A small image classifier, trained from scratch: 48-pixel images, 75.2 epochs.
Rows from block 9, named by matrix and row number. Each number is 128 + 24 x the weight over its row's rms, rounded and kept within 0 to 255. All counts start at 0.
# convs0: reduce pointwise conv (model.blocks.9.convs.0.weight, 96x384x1x1), inputs 154-230
convs0.4 [128 128 128 128  83 128 128 128 128 133  58 143 120 128  83 153 128 106 128 128 128 128  85 128 128 128 133  90 128 128 187 151 139 237 101 128 168 194 163  79 128 156 128 146  94 115 128 158  94 128 128 117  74 128 107 121 120 160 106 128 137 128 128  52 128 128 192 128  67  80 112 128 151 128 128 128 128]
convs0.5 [146 128 174 122 172 128 140 128 128 172 128 120  83 187 200 139 128 142 109 113 128 128 127 128 128 128 128 142 128 128 128 152 145 128 157 128 124 128 128 107 128 128 128 128 128 173 128 128 179  91 157 114  95  78 128  79 128  67 113  92  78 128 135  98 110 121 178 128 105 109 128 129 117  95 128 128 128]
convs0.6 [128 128 153 164 125 116 128 128  65 149 140 128 161  57 154  65  69 128 157  83  65 128 151 120 128 128 128 159 128 115 128  60 119 128 128  65 128 109 207 128 128 128 135 128 119 128 128 128 128 128 115 151 128 132  59 128 128 133 128  96 128 124 128 121  86 128 158 184 128 128 128 177 128 182  87 128 161]
convs0.7 [128 168 111 113 128 128 162  90 128 128 128 128 128 156 128 160 176 105 142 143 128 128 114 128 128 140 190 131  92 117 101 128 153 128  96 126 128 128 168 145 156 153  91 212 128 128 142 115 128  98 149 128 128  97 128 128 128 128 128 128 116 136 128 128 128 135 128 128 128 128 128 122 128 128 128 140 162]
convs0.8 [128 149 118 194 102 134 164 100  93 119  97 117  83 128 141 115 128 128 128  88 119 109 171 121 140 128 119 128 154 128 136 128 139 191 128  97 114 104 128 128 154 123 128 128 144 128  95 100 103 128 128 135 128 128 128 106 161 128 128 128 128 107 128 128 128 123 105  86 128 128 128  89 128 128 128 140 176]
convs0.9 [128 128 123 129  81 128 109 137 128 150 128 128 152 128 128 154 151 128 128 206  69 132 128 128 147 194 135 147 202 128 128  88 128 174 128 128 128 128 164 128 163 128  92 145 128 128 128  53 128 128 128 112 128 128 128 128 128 128 128 128  93 128 132 128 128 185 128 128 128 126 128 189 128 110 106 128 128]
convs0.10 [128 128  89 128 128 126 151 128 128 128 166 128 128 201 128 129  88 108 159 237 128 143 128  97 128 128 128 147 128 128 105 128 149 128 148 128  80 103  91 128 128 128 134 134 145 121 139 128 120  92 145  94 128 105 128 128 106 135 128 128  71 128 131 100 110 128 128 166 101 128 106 128 128 144 128 128 173]
convs0.11 [163 128 128 128 128  85 128 167 124 128  75 128  88 178 128 128 128 128 128 128 128 128 139  87 179 128 188 109 159 128 125 128 111 151 128 128 154 128 139 128 142 128 115  92 128 128 119 128 100 128 128 107 128 186 128 129 128 128 188 128 128 128  92 128 150 128 138 158 182 173 121 152 128 131 128 128 137]
convs0.12 [109  90 128 107 128 127 108 128 128  70 128 164  91 128  90 128 141 126 129 128 158 117 128 128 128 105  93 128 128 136  76 117 128 128 128  89 165 128 128 128 171 101 128 128 128 121 128 128 128 139 128 121 128 128 128 184 128 128 129  95 106 128 128 154 181 128 128  80 128 108 128  70 145 128  59 159 128]
convs0.13 [128 128 128 145 128 128 128 128 164 110 128 128 128 118  76  72  32 128 139 181 128 128 128  86 111 128 128 119 128  83  70 151 123 174 128 154 107 128 128 128 128 104 133 105 128 128 151 128 128  41 128 171 128 128 128 144 128 128 128 140 170  91 128 128 128  75 128 128 102 148 128 185 128 110 128 128 128]
convs0.14 [193 128 129 102 152 128 128 128 207 163  73 110  95 160 146 160 128 128 128 137 136 128  96 228 128 128 128 160 128 128 128 176 128 128 128 128 131 102 128 162 253 128 128  99 138 113 128 145 128 128 128 112 151 159 128 128  74  90 128 131  67 216 128 123 124 128 111 125 134 128  73 113 152 159 145 156 128]
convs0.15 [128 128 128 128 128 179 164 145 125 129 128 146 128  84 128 128 154 128 128 106 125 175  88 128 128 106 128 128 128 111 128 130 128 169 183 150 128 157  73 128 128 105 186 128  97 128 128 128 128 128 174 156  41 128 158 184 128 128 152 121 153 128 128 101 128 128 128 128 128 128 128 117 128 128 213 158 142]
convs0.16 [106 109 128 128 115 192  89 126 128 128 140 144 128 128  61  91 128 128  95 117 128 122 154 151 128 128  77 128 148 128 128 123 104 128 128 101 128 128 129 128  85 128 128 115 126 104 106 128 128  83 128 128 128 128  85  88 140 128 128 102 128 111 128 160 128 129  95  90 116 179 128 128 151 128 128 128 128]
convs0.17 [143 128 128 128 128 146 128 170  70 128 114 105 128 136 124 103  84 128  94 128 159 129 105 128 128 193 128 128 128 128 118 128 128 143 128 128 128 128 128 128 114 128 128 128  86 128 128 110 152 111 128 167 114 158 108 128 128 101 128 128 136 159 128 128 128 128 128 128  68 128  73 128 101 128  73  91 183]
convs0.18 [199  56 128 128 128 128 128 128 165 107 128 128 128 128 128  81 156 128 128 160 128 128 128 128 128 128 167 128 106 148 128 128 128 128  74 110 128 128 107 120 106 128 128 128 128 107 128 128 128  76 128 128 128 128 101 128 128 128 128 128 114 157 128 207 128 110 179 128 101 179  61 142  87  80 128 128 128]
convs0.19 [128 128 128 130 128  98 128 179 155 126 128 149 128 181 128  85 128 128 163 140 128 128 128 128 162 165  81  93 144 128 130 123 128  88 142 125 149 102 128 128 128 128 150 128 147 128 128 128 128 128 117 128 128 128 127  59 128 179 155 112 128 128 200 128 135  90 128 123 128 128 111 149 128  74 128 128 109]
convs0.20 [ 95 128 110 117 167 191 157 128 103 128 128 113 128 128 128 128 128 109 178 128 144 101 146 128  80 128 128 114 128 146 128 210 128  71 128  94 128 128 128 194 100 123 116 161 134 128 128 175 128 128 173 128 127 185 107 113 115 128 128 107  86 130 128 128 128 128 128 113  74 128  58 128  88 155 128 128  95]
convs0.21 [128 114 106 112 139 123 128 128 120 184 187 128 127 128  92 201 128 164 128 125 128  84 164 128 162 128 215  96  96 128 128 196 132  87  98 127 128 124 147 108 128  73 110 123 128 128 128 128 128 128 128  99 132 128 128 128 128 189  74 107 128 128 121 172 113 192 128 128 139 128 128 128 119 128  96 128  83]
convs0.22 [117 128 128  82 128 140 127 128 168  87 128 131 128 128 128 128 117 128 128 128 128 128 128 128 149 182 128 128 128 128  73 149  89 128 128 128 144 152 142 128 128 158 119 149 121 121 127 128 148 128 128 128 128  82 111 128 128 119 140 128 103 169 165 128 192 128 118 164  84 169 128 125 128  91  98 219 150]
convs0.23 [189 128 197 128 131 128 128 104 120 219 153 104  72 128 128 128  86 119 124  99 136 128  92 128 182 119 130 128 128 165 121 128 112 128 128 146 132 128 128 128 106 193 128 132 128 150 180 101 118 128 128 150 128 120 128 128  90 145 133 145 128 176  90 128 128 113 128 188 128  92 151 116 128 137 115 154 128]
convs0.24 [156 149 128 128 128 139 128 128  73 141 113 160 128 137 177  69 156 115 128  93 128 128 128 157 128  84 128 136  77 128 128 139 109 161  73 128 128 118 128 135 128  95 128  84 128 128  98 128 101 134 127 128 165 128 128 144 102 191 146 155 128 104 104 167 128 140 128 128 128 128 128 128 111 128 191 170  97]
convs0.25 [128 128  76 107 116 128 128 168 128 128 128 128 128 128 128 128 165 128 111 116 123 107 128  84 151 128 106 128  88  88 128 128 128 128 172 128 128 128 128 158  93  79 125 128 128 128 135 149 128 116 128  75  59  91 128 146 149 161 124 128 128 128 128  97 149 128 128 151 128 128 128 128 128 112 128 133 128]
convs0.26 [158 129 128 107 171 141  90 206 128 161 128 119 116 119 128 128 110 128 128 128 165 128 128  93  78 147 109 166 122 129 138 185 128 128 118 128 128 128 128 128 132 128 160 191 129 128 128 128 132 128 153 159 128 128 128 123 128 128 109 157 182 128 120 128 194  56 117 147 128 128 128 128 128 128  80 128 128]
convs0.27 [165 128 128 128 140 128 128 113 143 144 171 128 136 165 165 128  92 128 132 149 128 163 151 131 100 128 128 128 128 128 128  77 128 128  93 128 128 128 128 128 154 163 114 108 145  98 112 196 128 139 160 129 128 128  95  82 128  70  73 128 128 128 128 104 162 128 119 128 128 128 128  83 140 128  19 128 128]
convs0.28 [128 128 133 128 126 162 128 128 128 113 128 128 128 150 128  80 128 128 120 128 128 128 128 158 155 181 128 128 128 131 128 122 128 128 112 128 128  82 128 128 128 128 106 128 196 128 200 104 120 134 143  91 128 134 128 144 128 112 128 128 167 128  96 119 128 119 131 128 128 128  88 113 128 128 128 140 128]
convs0.29 [114 128 128  80  99  76 128 128 128 128  43  97 128 128 128 198 180 128 128 128  88 195  87 132 128 128 128 128 128 128  79 134 128 128 128 150 143 127 114 188 107  99 128 128 129 128 128 115 162 120 128 128  90 128 130 104 128 128  87 130 128 138 126 128 161 128 128 174 128 128  91 128 115 128  94 176 135]
convs0.30 [149 111 128 128  92  97 133 128 146  71 128 128 128 128 152 128 128 175 106 128 128 194 172 128 128 128 128 128 128 128  93 128 154 127 159 145 113 193 169 128 128 165 128 103 128 128 128 194 128 154 106 168 128  87 140  82 128 128 159 134  84 128 128 128 128 128 128 128 157 128 118 124 167 146 128 148 128]
convs0.31 [174 111 128 128 128 128 134 170  91 128 128 128 128 128 126 124 128 128 128 128 128 128 128 182  80 128 186 128 106 128 128 130 102 165 128 124  93  92 161 158 128 128 128 118 162 128 128  90 125 128 136 128 133  81 128 109 114 128  73 203 115 127 128  68 128  73 128 128 128 167 128 128  95 142  62 128 128]
convs0.32 [130 128  83 137 100 128 128 128 128 123 170 188 156  86 128 132 167  90 139 128 114 175 128 128  89 137 128 128 128 128 128 177 128 165 128 128 134 166 128 128 128 128 135 128 128 128 128 102 128 175 128 128 128 128 128 128 128 128 108 128 128 128 128 131  76 168 128 128 128 128 128 128 128 101 128 180 128]
convs0.33 [128 158 128 128 128 140 128  98 128 128 125 128 128 128 118 106 166 128 164 128 130 128 128 128 105 147 165 144 128  94  76 128  89 128 128 168 101  96 128 128  85  82 102 135 180  93 113 128 128 120  80 188 128  96 151 128 138 128 136 155 141  79 119 153 128 100 128 128 128 128 107 145 120 128  71 117 150]
convs0.34 [128  98 128 111 173 128 128 128 142 167 125 128 128 128 128  93 117 150 129 128  82 128 166 128 149 128  98  93 128 128 131 128 142 128 128 128 128 103 128 128 207 173 128 117  78  70  91  68 164 102  96  88 108  98  97 128 128 128  98 148 119 126 138 165 128 109 163 148 167 102 128  57 118 128 128 128  88]
convs0.35 [ 86 128 128 162 116  92 207 159 117 138 128 141 128 157 148 128 150 102 179 128 128 128 128 128 128 128 128 128 172 128 128  86 133 145 157 128 128 197 128  92 128 128 191 128 128  66 115 190 128 128 121 128 128  56 149 128 113 128 112  99  60 100 128 117 145 144 128 114  47 122 128 141 132 183 128 128 128]
convs0.36 [128  67 128  75 128 169 131 154 128 128 119 128 109  85 128  77 128 128 128 128 113 150 128  58 128 128 117 128 128 128  89 128  99 101 128  65 128 128 128 155 104 121 128 128 185 115 105 182 152 128 128 128 128 133  72 141 128  73 154  71 128 147 141 188 128 128 128 128 145 128 119 128 128 128 128 128 153]
convs0.37 [187 128 128 123 125 128 136 120 128 135 128 128 128 128 135 130 128 128 128 128 139 140 128 128 116 179 181  92  90  73 176 129 128 128 180  91 128 128 122  72 133 139  39 128 187 128 128 128 133 208 136 128 130 128 128 142 128  78 128 132  84 152 136 120 145  99 128 128 182 128 128 138 173 118 128 104 128]
convs0.38 [123 197 128 128 105 128 128 128 128 128 128 128 128 104 128 128 164 128 170 187 100  83 163 128 128 112 128 128 124 128 128 128 128 130 125 128 128 128  71 128 128 118 128 128 128 150 111 128  96 123 173  82 128 127 128 128 188  78 128 149  96 193 128 128 128  99 128  58 128 128 180 128  99 128 128  94 140]
convs0.39 [128 128  60 128  52 128 128 163  74 128 117 128 128 164 107 128 128 128 136 128 116 128 122 128 139 128  64 128 128  91 128 128 128  71 128 128  69 103 128  86 128 130 128 128 128 128 116 114 165 128 128 128 128 128 128 107 149 174 128 101 121 128 128 132 105 166 113 128 162  92 121 128  85 112 128 123 197]
convs0.40 [148 128  85 151 128 128 100 128 161 168 128  89 128 128 103 110 128 128 115 128 110 115 135  61 128 128  85 141 128 128 128 128 128 128 128 128 154 128 132  89 188 128 128 145 128 165 128 123 128 128 109 128 128  92 128 128 115  64 128 128 105 128 128 128 128 160 168 128 125 179 118 128 128 128 128 113 128]
convs0.41 [128 108 128  71 118 128 183 147 128  91 128 128 128 119 128 128 128  97 128 128 128 186 128 128 127 128 119 111 128 127 128 150  89 128 163  74 187 141  71 128 128 159 151 120 170  73 128 128 157 143 128 128 150 151 125  57 149 118 128 128 128 128 141 103 128 128 128 104  79 128 128 128 128 152 128 128 138]
convs0.42 [128 128 148 128  90 128 143 150 128 144 128 128 128 128 128 128  93 128 120 128 112 128  90 128 134 168 128 128  80 108 166 128 111 128 128 139 128 102 128 128 152 177 128 128 128 128 128 157 142 128 128 150 128 142  95 128 128 128 128 229 128 128 128 105 128 107 156  97 128 152  54 128 129  93 128 128 157]
convs0.43 [109 128 128 128 149 128 145 128 128 123 109 128 128 149 128 180 162 108 109 165 128 118 135 128 159 128 128 115  80 147 128  79 128 128 119 153 128 131 128 128 207 128 128 124 138 104  71 128 128  76 128 128 165 172 128 128 128  87 134 128 128 106 128 155 190 126 137 140 128 128 158 128  89 128  91 128 103]
convs0.44 [166 128 167 128  93  70 128 157 134  80  92  69 124 128 128 128 128 128 128  89 128 128 128 132 139 128 128 128 136 128  91 128 133 169 128 128 128 128 128 154 128 155 128 128 142 128 129 128 128 130 161 117 128 110 106 180 154 128  98 128 128 138 128 144 128 142 171 103 109 128  75 128 164 128  46 128 128]
convs0.45 [128 124 191  97 185 158 154 102 128 137 128 132 157 148 138 154 128 122 139 128 128 128  86 128 114 113 128 137 128 177 135 128 124 139 142 128 132 128 132 128 116 128 128 128 128  55 155 128 119 128  93 128 112 125 128 128 128  96 138  99 128 128 116 159 128 195 161  96 139 149 128 128 116 101 224 104 115]
convs0.46 [ 93 147 128 128  94 183 150 128 126 128 210 130 128 122  88 128 128  80  86 128 128  67  75  77 148 165 159 117 128 153 132 105 128 128 159 128 128 136 128 128 128  87 128 128 128 128 128  85 140 128 128 128 163  80 128 128 116  95 128 128 154 147 153 128 149 128 191 106 128 128 128 116 128 128 109 182  99]
convs0.47 [128 137 128 126 151 128  76 128 128 125 115 101 128  61 114 128 128 128  82 128 128 100 148 128 128 183 128 190 128 128  84 109 105 128 122 128 128 128 128  85 128 188 101  92 128 131 128  62 128 112 161 128 128 128 128 128 101 158 128 199 128 128 128 175 128 128 108 154 129 128  80 128 128 128  60  80 127]
convs0.48 [135 128  85 128 128 128 125  99 128 128  84 128 143 121 128 106 128 128 154 128 110 128 107 139 128 128  92 124 128 119 184 128 128 147 118 128 112 151 159 128 135 128 128 169 138 128 128 127 171 172 105 128 109 128 128  94 115 128 128 177 128 128 128 128 128 101 128 128 109 155 128 144 128 155 141 128 128]
convs0.49 [128 128 117 170 128 128 147  90 149 176 128 128 123 128 128 152 151 128 128  71 105 129 171 128 128 113 128 128 128 128 128 128 128 128 139 169  83 128  55 141 128 128  95 128 131 164  75 195 112 128 139 189 132 134 115 128  74 144 128 201 128 128 128 134 109  96  93 198 123  77 128 162 128 128 128 117  98]
convs0.50 [128 106 128 128 128 128 128  96  93 128 128  85 128 175 143 128 128 128 128 128 128 128 165 128 199 128 128 128 159 128 128  61 128 128 116 128 130 128 201 128 105 128 128 128 128 128 128 128 159  88 189 157  96 128  74  68 128 128 128 128 128 142 145 128  79  92 106  89 113 128 128 128  83  86 138 148 128]
convs0.51 [128 128 149 128 128  79 128 128 128 162  94 107 218 128 157 128 154 187 128 128  78 128  85 154 160  86 115 128 128 128 138 153 128  87 128 139 128 128 128 142  51 128 122 128 150 112 128 113 128 128 168 128 119 148  98 128 128 142 155 134 128 128 154 165 128 128 128 109 104 108 122 114 138 180 102 128 128]
convs0.52 [128 128 128 203 109 103 118 128 128 145 156  87 162 141 128 138 171 128 150  88 164 128 110 128 139 100 128 154 103 128 128 176 128 128 128  97 153 146 205 128 128 128 128 157 128 134 128  98 128 122 128 128 122 128 128 135 128 128 128 128 118  88 145 128 142 128 128 156  52 100 128 101 167 128 107 128 128]
convs0.53 [158 128 128 128 128 128 128 111 146 105 110 128 128 128 128 128 111  92 128 128 134 128 130 128  40 128  87 128  90  86 115  84 131 140 125 128 128 155 159 102 128 128 189 128 128 128 106 141 144 128 105 128 128 163 128 128 128 128 123 128 128 128 128 128  93 128 128 150 128 128 140 182 174 128 109 128 155]
convs0.54 [169 106 128 187 128 168 128 128 128 128 128 128 128  96 128 128 160 168 108 128 141 128 187 144 151 128 128 128 128 175 128 128  89 128 105 167  94 113 194 128 125 128 158 128 128 128 210  83 128 128 128 128 135 122 128 128  74 128 182 128 128 128 128 152  86 128 135 128  99 128 113 128 185 130  92 160 158]
convs0.55 [128 128  78 128 153 101  96 181 128 211 128 128 133 128 128 128 128 128 147 128 121 160 128 157 128 128 128 128 128 128  85 128 164 222 107 128 128  98 145 128 144 128 128 167 147  72 157 128 128 113 121 140 128 128 128 128 128  79 133 112 101 128 128 100  64 128 130 143 128 128 164 116 128 128 129 128 128]
convs0.56 [128 128 138  83 156 128 128 128 128 128 128  56 114  96 175 128 128 128 128 128 198 145 128 128 114 159 128 127  80  66 128 178 128  77 128 128 128 172 148 128 107 116  96 128 118 128 128 128 128 128 128 128 108 128 128 159 128 128 150 149  81 128 107 121 126  73 128 128 117 144 108 108 128 144 128 128 127]
convs0.57 [151 109 128 128 122 110 128 108 178  80 128 128 125 136 128 128 126 128 141 174 128 138 162 128 128 128 128 125 164  94 128 151 128 174 128 128 128 128 137 128 128 128 132  99 167 128  99 120 128 117  99 128 128 151 115 128  89 157 128 176 128 128  63 106 128 128 128 129 202 128 128 128 128 148 128 128 128]
convs0.58 [128 128  72 128 128 128 149 128 106 128 128 142 140 128 120 119 160 226 128 128 128 128 128 120 128 128 128 128 128 171 120 128 128 128 128 128  81 142 131  78 128 128 138 164 128 114 132 128 128 128 128 108 113  63  99 128 132 132 116 128 146 128 128  91 102  65 135  89 128 144 128 111  92 119 126 128 128]
convs0.59 [ 91 128 128 128  98 159 128  66 128 128 159 128 166 169 128 138 128 128 128 128 145 143 128 128 178 166  95  95 128 128  91 152  94 156 128 128 155 176 128  71 160  63 128 151 132 120  89 128 128 128 164 128 116 128 128 128  59 128 115 128 127 157 128 128 128  87 146 128 140 128 147 128 128 128 128  76 163]
convs0.60 [134 128 156 105 128 206 195 159 128 128 129 122  94 105 128 169 128 115 128 121 128 110  77 141 141 139  95 128 128 128 134 109 128 128 187 128 128 128 128 128 128 134 112  85 116 169 177 128 128 128 139 166 128 128 128 118 128 185 151 128 128 128 128 128 128 103 128 128 128 160 144  83  88 128 128 128 128]
convs0.61 [128 127 133 106 128 128 128 139 111 128 205 128 128 128 107 137 128 128  76 128 146  93 128 199 146 122 128 128 128 155  97 167  97 128 128 141 128  96 128 128 128 128 128  95 128 128 130 128 128 128 181 128 162 214  62 142 128  97 128 128 141 128 128 158 128 158 133 123 117 128 128 137  91 120 128 128 128]
convs0.62 [148 128 114 128 128 155 149 113 128 128  90 128 186 166 128 128 142 109 128 100 128 128 128 155 153 128 128  63 128 128 128 117 142  85 121 156 128 128 128 128 119 122 128 128 128 128 154 128 192 191 144 121 128 111 128 128 120 128 128  58  32 128 118 114 128 157 128 128  89  80  92 191 128 162 128 128 107]
convs0.63 [127  82 128 128 128 110 150 167 132 146 128 121 128  94 128 145 128 116 128 111 141 156  84 128 128 128 144 128 178  98 128 128 107 170 101 128 134 128 128 128 128 128 128 128 154 128 147 128 128 128 128  88 128 128 128 128 128 128 166 137  87 188 169 128 146 164 124 128 128  90 128 128 107 128 128 172 128]
convs0.64 [128 125 171 128 128 136 128 128 128  98 126 128 163 128 128 128 103 116 134  75  68  72 128 128 155 128  81  85 155 128 135 160 128 128 128 128 128 128 128 149 128 128 125 128 126  88 128 128 129 116 128 128 116 128 128 128 128 128 128 104 133 128 128 111 128 128 153 128 128 128 128  88 144 160 108 128 128]
convs0.65 [128  83 134 111 128 181 130 201 213 156 128 159 123 128 132 134 128 128 128 128 128 156 128 128 130 179 128 128  86 128  63 102 128 128 128 122 128 128 107 128 155 128 180 110 128 128 128 153  87  93 128 197 119 128 128 128 128 128  98 128 139 118 159 128  64 185 128  85 130 128 128 138 116  96  89 128 128]
convs0.66 [164 132  62 128 128 128 128 128 128 128 128 112 128 113 154 128 152 136  76 128 128 128 111 128  54  58 130 107 152 140 103 128 120 166 158 112 114 154 128 177 156 142 128  82 128 128 128 180 119 128 207 128 128 142 128 128 162 128 128 132 134 128 128  64 128  75 142  98  81  80 154 116 128 107 139 128 128]
convs0.67 [139 128 128 189  74 128 128 128 155 140 128 128 128 123 114 207 128 128 116 128 147 128 156 169 128 146  98 173 128 126 124 128  93 128 128 128 128 128 104 128  85 148 121 128 157 114  92  65 185 128 128 203 128 164  95 103 128  69 178 128 128 197 128  87 128 115 128 128 128 128 128 128 128 128 161 128 180]
convs0.68 [128  89 102 128 128 195 116 128 128 128 128 128 128 128 128 139 128 128 128 128 146 172 155 185 128 100 138 128 109 128 128 128 128  52  97 128 128 128 117  81 128 128 128 128 156 128 128 163 128 139 128 128  92 129 128  84  99 132 128 128 128 128 128 119  89 128 137 128 128 134 128 101 149 128 128 128 135]
convs0.69 [133 128  73 170 111 128 128 157 120 128 108 141 128  95 128 128 178  96 128  91 128 128 156 128  66  76  96 111  84 126 128 127 128 144 128 160 128 181 100 114 101 122  92 128 128 162 128 143 128 128 128 128 128 128 128 128 128 106 120 168 128 109 141 169  73 101 136  97  91 128 128 181 128 128 128 128 128]
convs0.70 [128 101 128 149 118 128 183 128 128 128 169 128 140 128 128  88  94 128 107 128 128 157 128 128 128 153 128 128 128 101 159 128 128 156 123 102 128 128 128 135 128 107 128 121 128 118  66 128 156 128 173 100 146 104 147 142  87 110 128 128 128 165 128 128  81 128 128  76 110 128  97 152 128 128 151 169 128]
convs0.71 [172 128 128 168 128 119 125 108 128  56 128 128 133 128 128 128 128 165 143 128 128 128 100 128 128 128 143 152 114 107 128 201 141 128  89 128 200 128 174 147 201 156 128 128 128 143 106 118 140 102 128 161 105 128 128 106 198 128 128 128 128 128 117 128 128  90 158 128 164 117 107 114 128 128 128 101 128]
convs0.72 [128  80 127 193 128  96 144 117 116 128 111 128 135 171 128 128 129 128 110 214 103 128 128  45 128 128 128 128 111 127 171 140 128  53 173 128 128 128 103 117 125 109  95 104 130 128 128 134 109 128 128 128 157 128 128 128 161 165 128 128  56 111 128 128 165 135 128  97 147 128 128 128 128 146  58 128 128]
convs0.73 [128  77  79 128 187  96  73 180 137 128 128 103 126 160 107 104 140 128 128 119 127 103 128 128 128  80  88 128 128 141 114 128 128 128 166  67 128 128 128 122 199  94 128 128 100 128 128 128 128 128 128 128 156 159  93 128 128 128 128 104 128 128 128  92 128  85 128 133 128 128 112 128 200 128 128 128  96]
convs0.74 [128 128 128 166 128 128 146  99 178  87 128 128 128 128 128 158 128  84  65 128 128 129 143 136 128 128 128 142 128  79 110  94 159 128 158 128 128 128 143 197 111 128 104 120 111 128 128  91 144 128 128 128 128  93 128  67  85 179 128 128 124 142 128 117 128 109 128 168 128 128 128 176 191 142 188 124 163]
convs0.75 [128 128 102 128 182 112 166 158 128 155  88 128 128 128 128  90 113 128 117 128  74 128 128 135 127 123 122  95 128  86  93 128 128 128 141 155 103 128 128 128 128 114 167 128 180  74 159 113 165 128 128 128 128 128  95 128  94 173 128 128 121 128 141 128 128 128 128 156 128 128 128 111 128 128 165 128 128]
convs0.76 [139 128 128 128 128  99 128 128 167 128 128 128 193 118 146 128 128 157 100 122 128 128 175 156 128 152 154  87  76 128 137 128 128 128 173  98 128 128 128 128 179  85 128 123 128  70 128 128 128 128 128 128 136 149 128  62 128 161 124 128 128  83 128 162 128 122 172 114 100  94 150  97  91 153 128 180 127]
convs0.77 [162 128 104 128 128 128  66 128 215  93 128 127 117 128 147 104 128 146 117 184  75 187 128 133 128 132 126 128  71 128  99 128 168  94 129 128 128 159 128 128 112 128 148 104 166  82 150 128 192 128 110 128 128 128 132 105 128 128 104 112 108 170 128 108 131 150 104 128 204 128 128 125 128 128  84 128 128]
convs0.78 [128 150  90 128 191 100  65 128 118 128 114 130 124 128  89 164  99 128 128 148 128 111  69 129 128 128 128 112 128 128 104 107 128 145 109 128 128 180 138 211 149 101 120 112 138 159 128 128 128 128 129 188 128 181 128 156 128 183 157 128 128 128 179 155 122 165 128 149 120 128 100 131 128 128 128 128 157]
convs0.79 [124 136 135 104 128 128 146  61 128 128 124 140 133 128 179 128 159 128 128 128  77 103  98 173 141 123 153 128  96 128 128  85 128 128 128 101 128 150  92  96 128  70 117 128 128 100 128 128 139 150 128 114 147 128 128 155  70 128 128 128 185 100 128 132 159 127 128  79 128 132 166 128 130 203 105 208  83]
convs0.80 [128 128 146 151 128 117 128 230 128 128 156 128 128 148 128 128 128 128 128 143 124  82 170 128 128 127 100 128 128 145  94 128 102 163 148 102  94 174 128 128 128 138 199 128 128 174 128 124 169 179  83 128 156 128 128 128 109 128 159 149 128 128 168 128  73 128 128 128 138 128 128  94 193  86 128 105 128]
convs0.81 [128 128 115 246 145 128 128 128  76  99 110 101 128 128 196 128 176 128 195 128 128 123 179 128  74 128 113  99 128 120 128 128  59 128 128 156 118 128 131 119 128 108 203 128  80 111 128 128 128 171 128 128  93 128  77 107 128 128 128 128 128 128 181 128 130 100 120 128  68 128 128  84 104 128 128 111  93]
convs0.82 [ 69 121 220 128 128  98 128 128 128 150  82 128 196 128 128 113 128 107 128 128 189 128 152 128 128 123 128 125 128 128 128 128  93 128 128  96 128  73  81 129 128 147 128 128 159 128 167  92 128 128 130  76 141 106 155 125 128 142 154  94 165 128 128 128 128 112  95 128 155  85 128  83 118  76  90 128 128]
convs0.83 [128 128  83 128 128 128 128 128 140 113 128 128 151  83 147 175 128 128 128  73 128  92 128 183 101 103 128 134 128 104 128 128 128  62 128 128 109  83 128 128 116  91 105 128  86 128 128 128 128 128 140 133 138 128 128 128 128 111 128 128 167 128 128 128 152 141 128 128 132  90  92 128  93 128 102 152 136]
convs0.84 [135  99 128 128 128 128 128  97 115 128 111 164 128 128 152 104  61 128 128 128  96 128 128 128 128 185 128 128 128 145 122 128 128 128 207 123 128 128  91 159  89 128 128 125 128  59 128 128 130 128 128 111 117 128 100 128 128 124 128 128  77 128 128 126 122 128  93 128 106 142 106  98 128  84  92 119 128]
convs0.85 [128 128 128 164 123 141 108 128 128 128  91 123 128 128  95 132 109 128 106 215 128 128 117 128 120 128 128 128 128 128 128 128 128  99 158 128 128  92 166 128 128 194 128 206 140 128 128 128  95 128 128 128 105 128 136 120 128 179 201 128 128 128 128 166  95 168 128 128 128 121 128  80 127 128 163 150 128]
convs0.86 [128 128 148 128 128 128 161 163 128 128  96 128 128  74  74 128 128 128 165 101 128 128 159 128 128 193 128 165  92 128 128 176 128 128  87 161  69 128 145 128 130 174 128 123 128 144 128 128 155  98  80 128 139 166 128 189 128 127 128 111 128 105 128 128 128 128 167 103 106 128  92 128 128  62 128 104 128]
convs0.87 [128 137 128  67 128 155 155 126 128 105 128 128 123 128 128 128 129 128 128 128 128 128 128 152  52 128 128 128 107 128 154 128 141 133 128 166 128  97 128  84  98 128 102 151 134 128 118 164 103 159 188 128 138 128 123 153 128  73 128 128 128 128 131 128  93 150 153 133 128  94  70 128 128 128 128 189 165]
convs0.88 [153 128 158 122 170 128  92 128 128 128 137 121 128 152 141 128 128 128 138 128 130 144 128 128 128 128 112 128 109 198 128 128 128 128 200 128 192 107 128 144 128 128 128 128 128 128 104 145 128 128 156 144 128 128 128 128 213  99 126 128 128 128 128 128  96 128 122 153 163  86 128 146 167 128 128 142 169]
convs0.89 [128 128 118 128 181 128 128 109 164 120 119 100 128 127 105 128 128 159 128 128 122 128 179 128 191 105 128 128 128 138 103  93 104 127 147  72 128 124 155 120 181 128 128 128 133 110 128 128 172 128 128 128 128 105  95 128 128 128 134 128 174 128 123 128 136 153 128 124  71 157 130 128 128 180 105 128 103]
convs0.90 [128  79  59 128 128 128 128 128 157 127 102 128 128 128 128 158 148  72 128 114 128 128 128  84 100 128 128 128 121  97 128 128 128 158 166 128 128 137 128 128 128 128 128  91 128 148 128 128  45  91 128 128  74 151 118 128 128 128 128 112  87 128 148 128  82 128 128 104 128 134 128 177 125 128 128 163 137]
convs0.91 [105 128  86 128 136 128 128  94 128 128  62 128 128 128 141 128 165 145 128 128 189 128 128 141  86 128 128 128 128 128 141 128 128 144 128 128 128 128  83 128 128 100 128  96 102 107 128 169 128 128 128 128 132 184 147 128 128 146 167 128 128 128 128 110 128 159 128 154 100 120 128  98 127 156 128 146 104]
convs0.92 [ 50 136 108 107 128 131 128 128 128 166 142 104  80 151 119 102 107 128 128 128 128 128 128 108 185 103  33  98 128 149 145 128 162  80 129 106 191 221 161 139 148 128  99 128 128 128 164 128 128 128 128 123 130 128 128 128 145  87 128 131 128 128 128 128 128 128 128  84 141 184  85 113 151 138 128 128 128]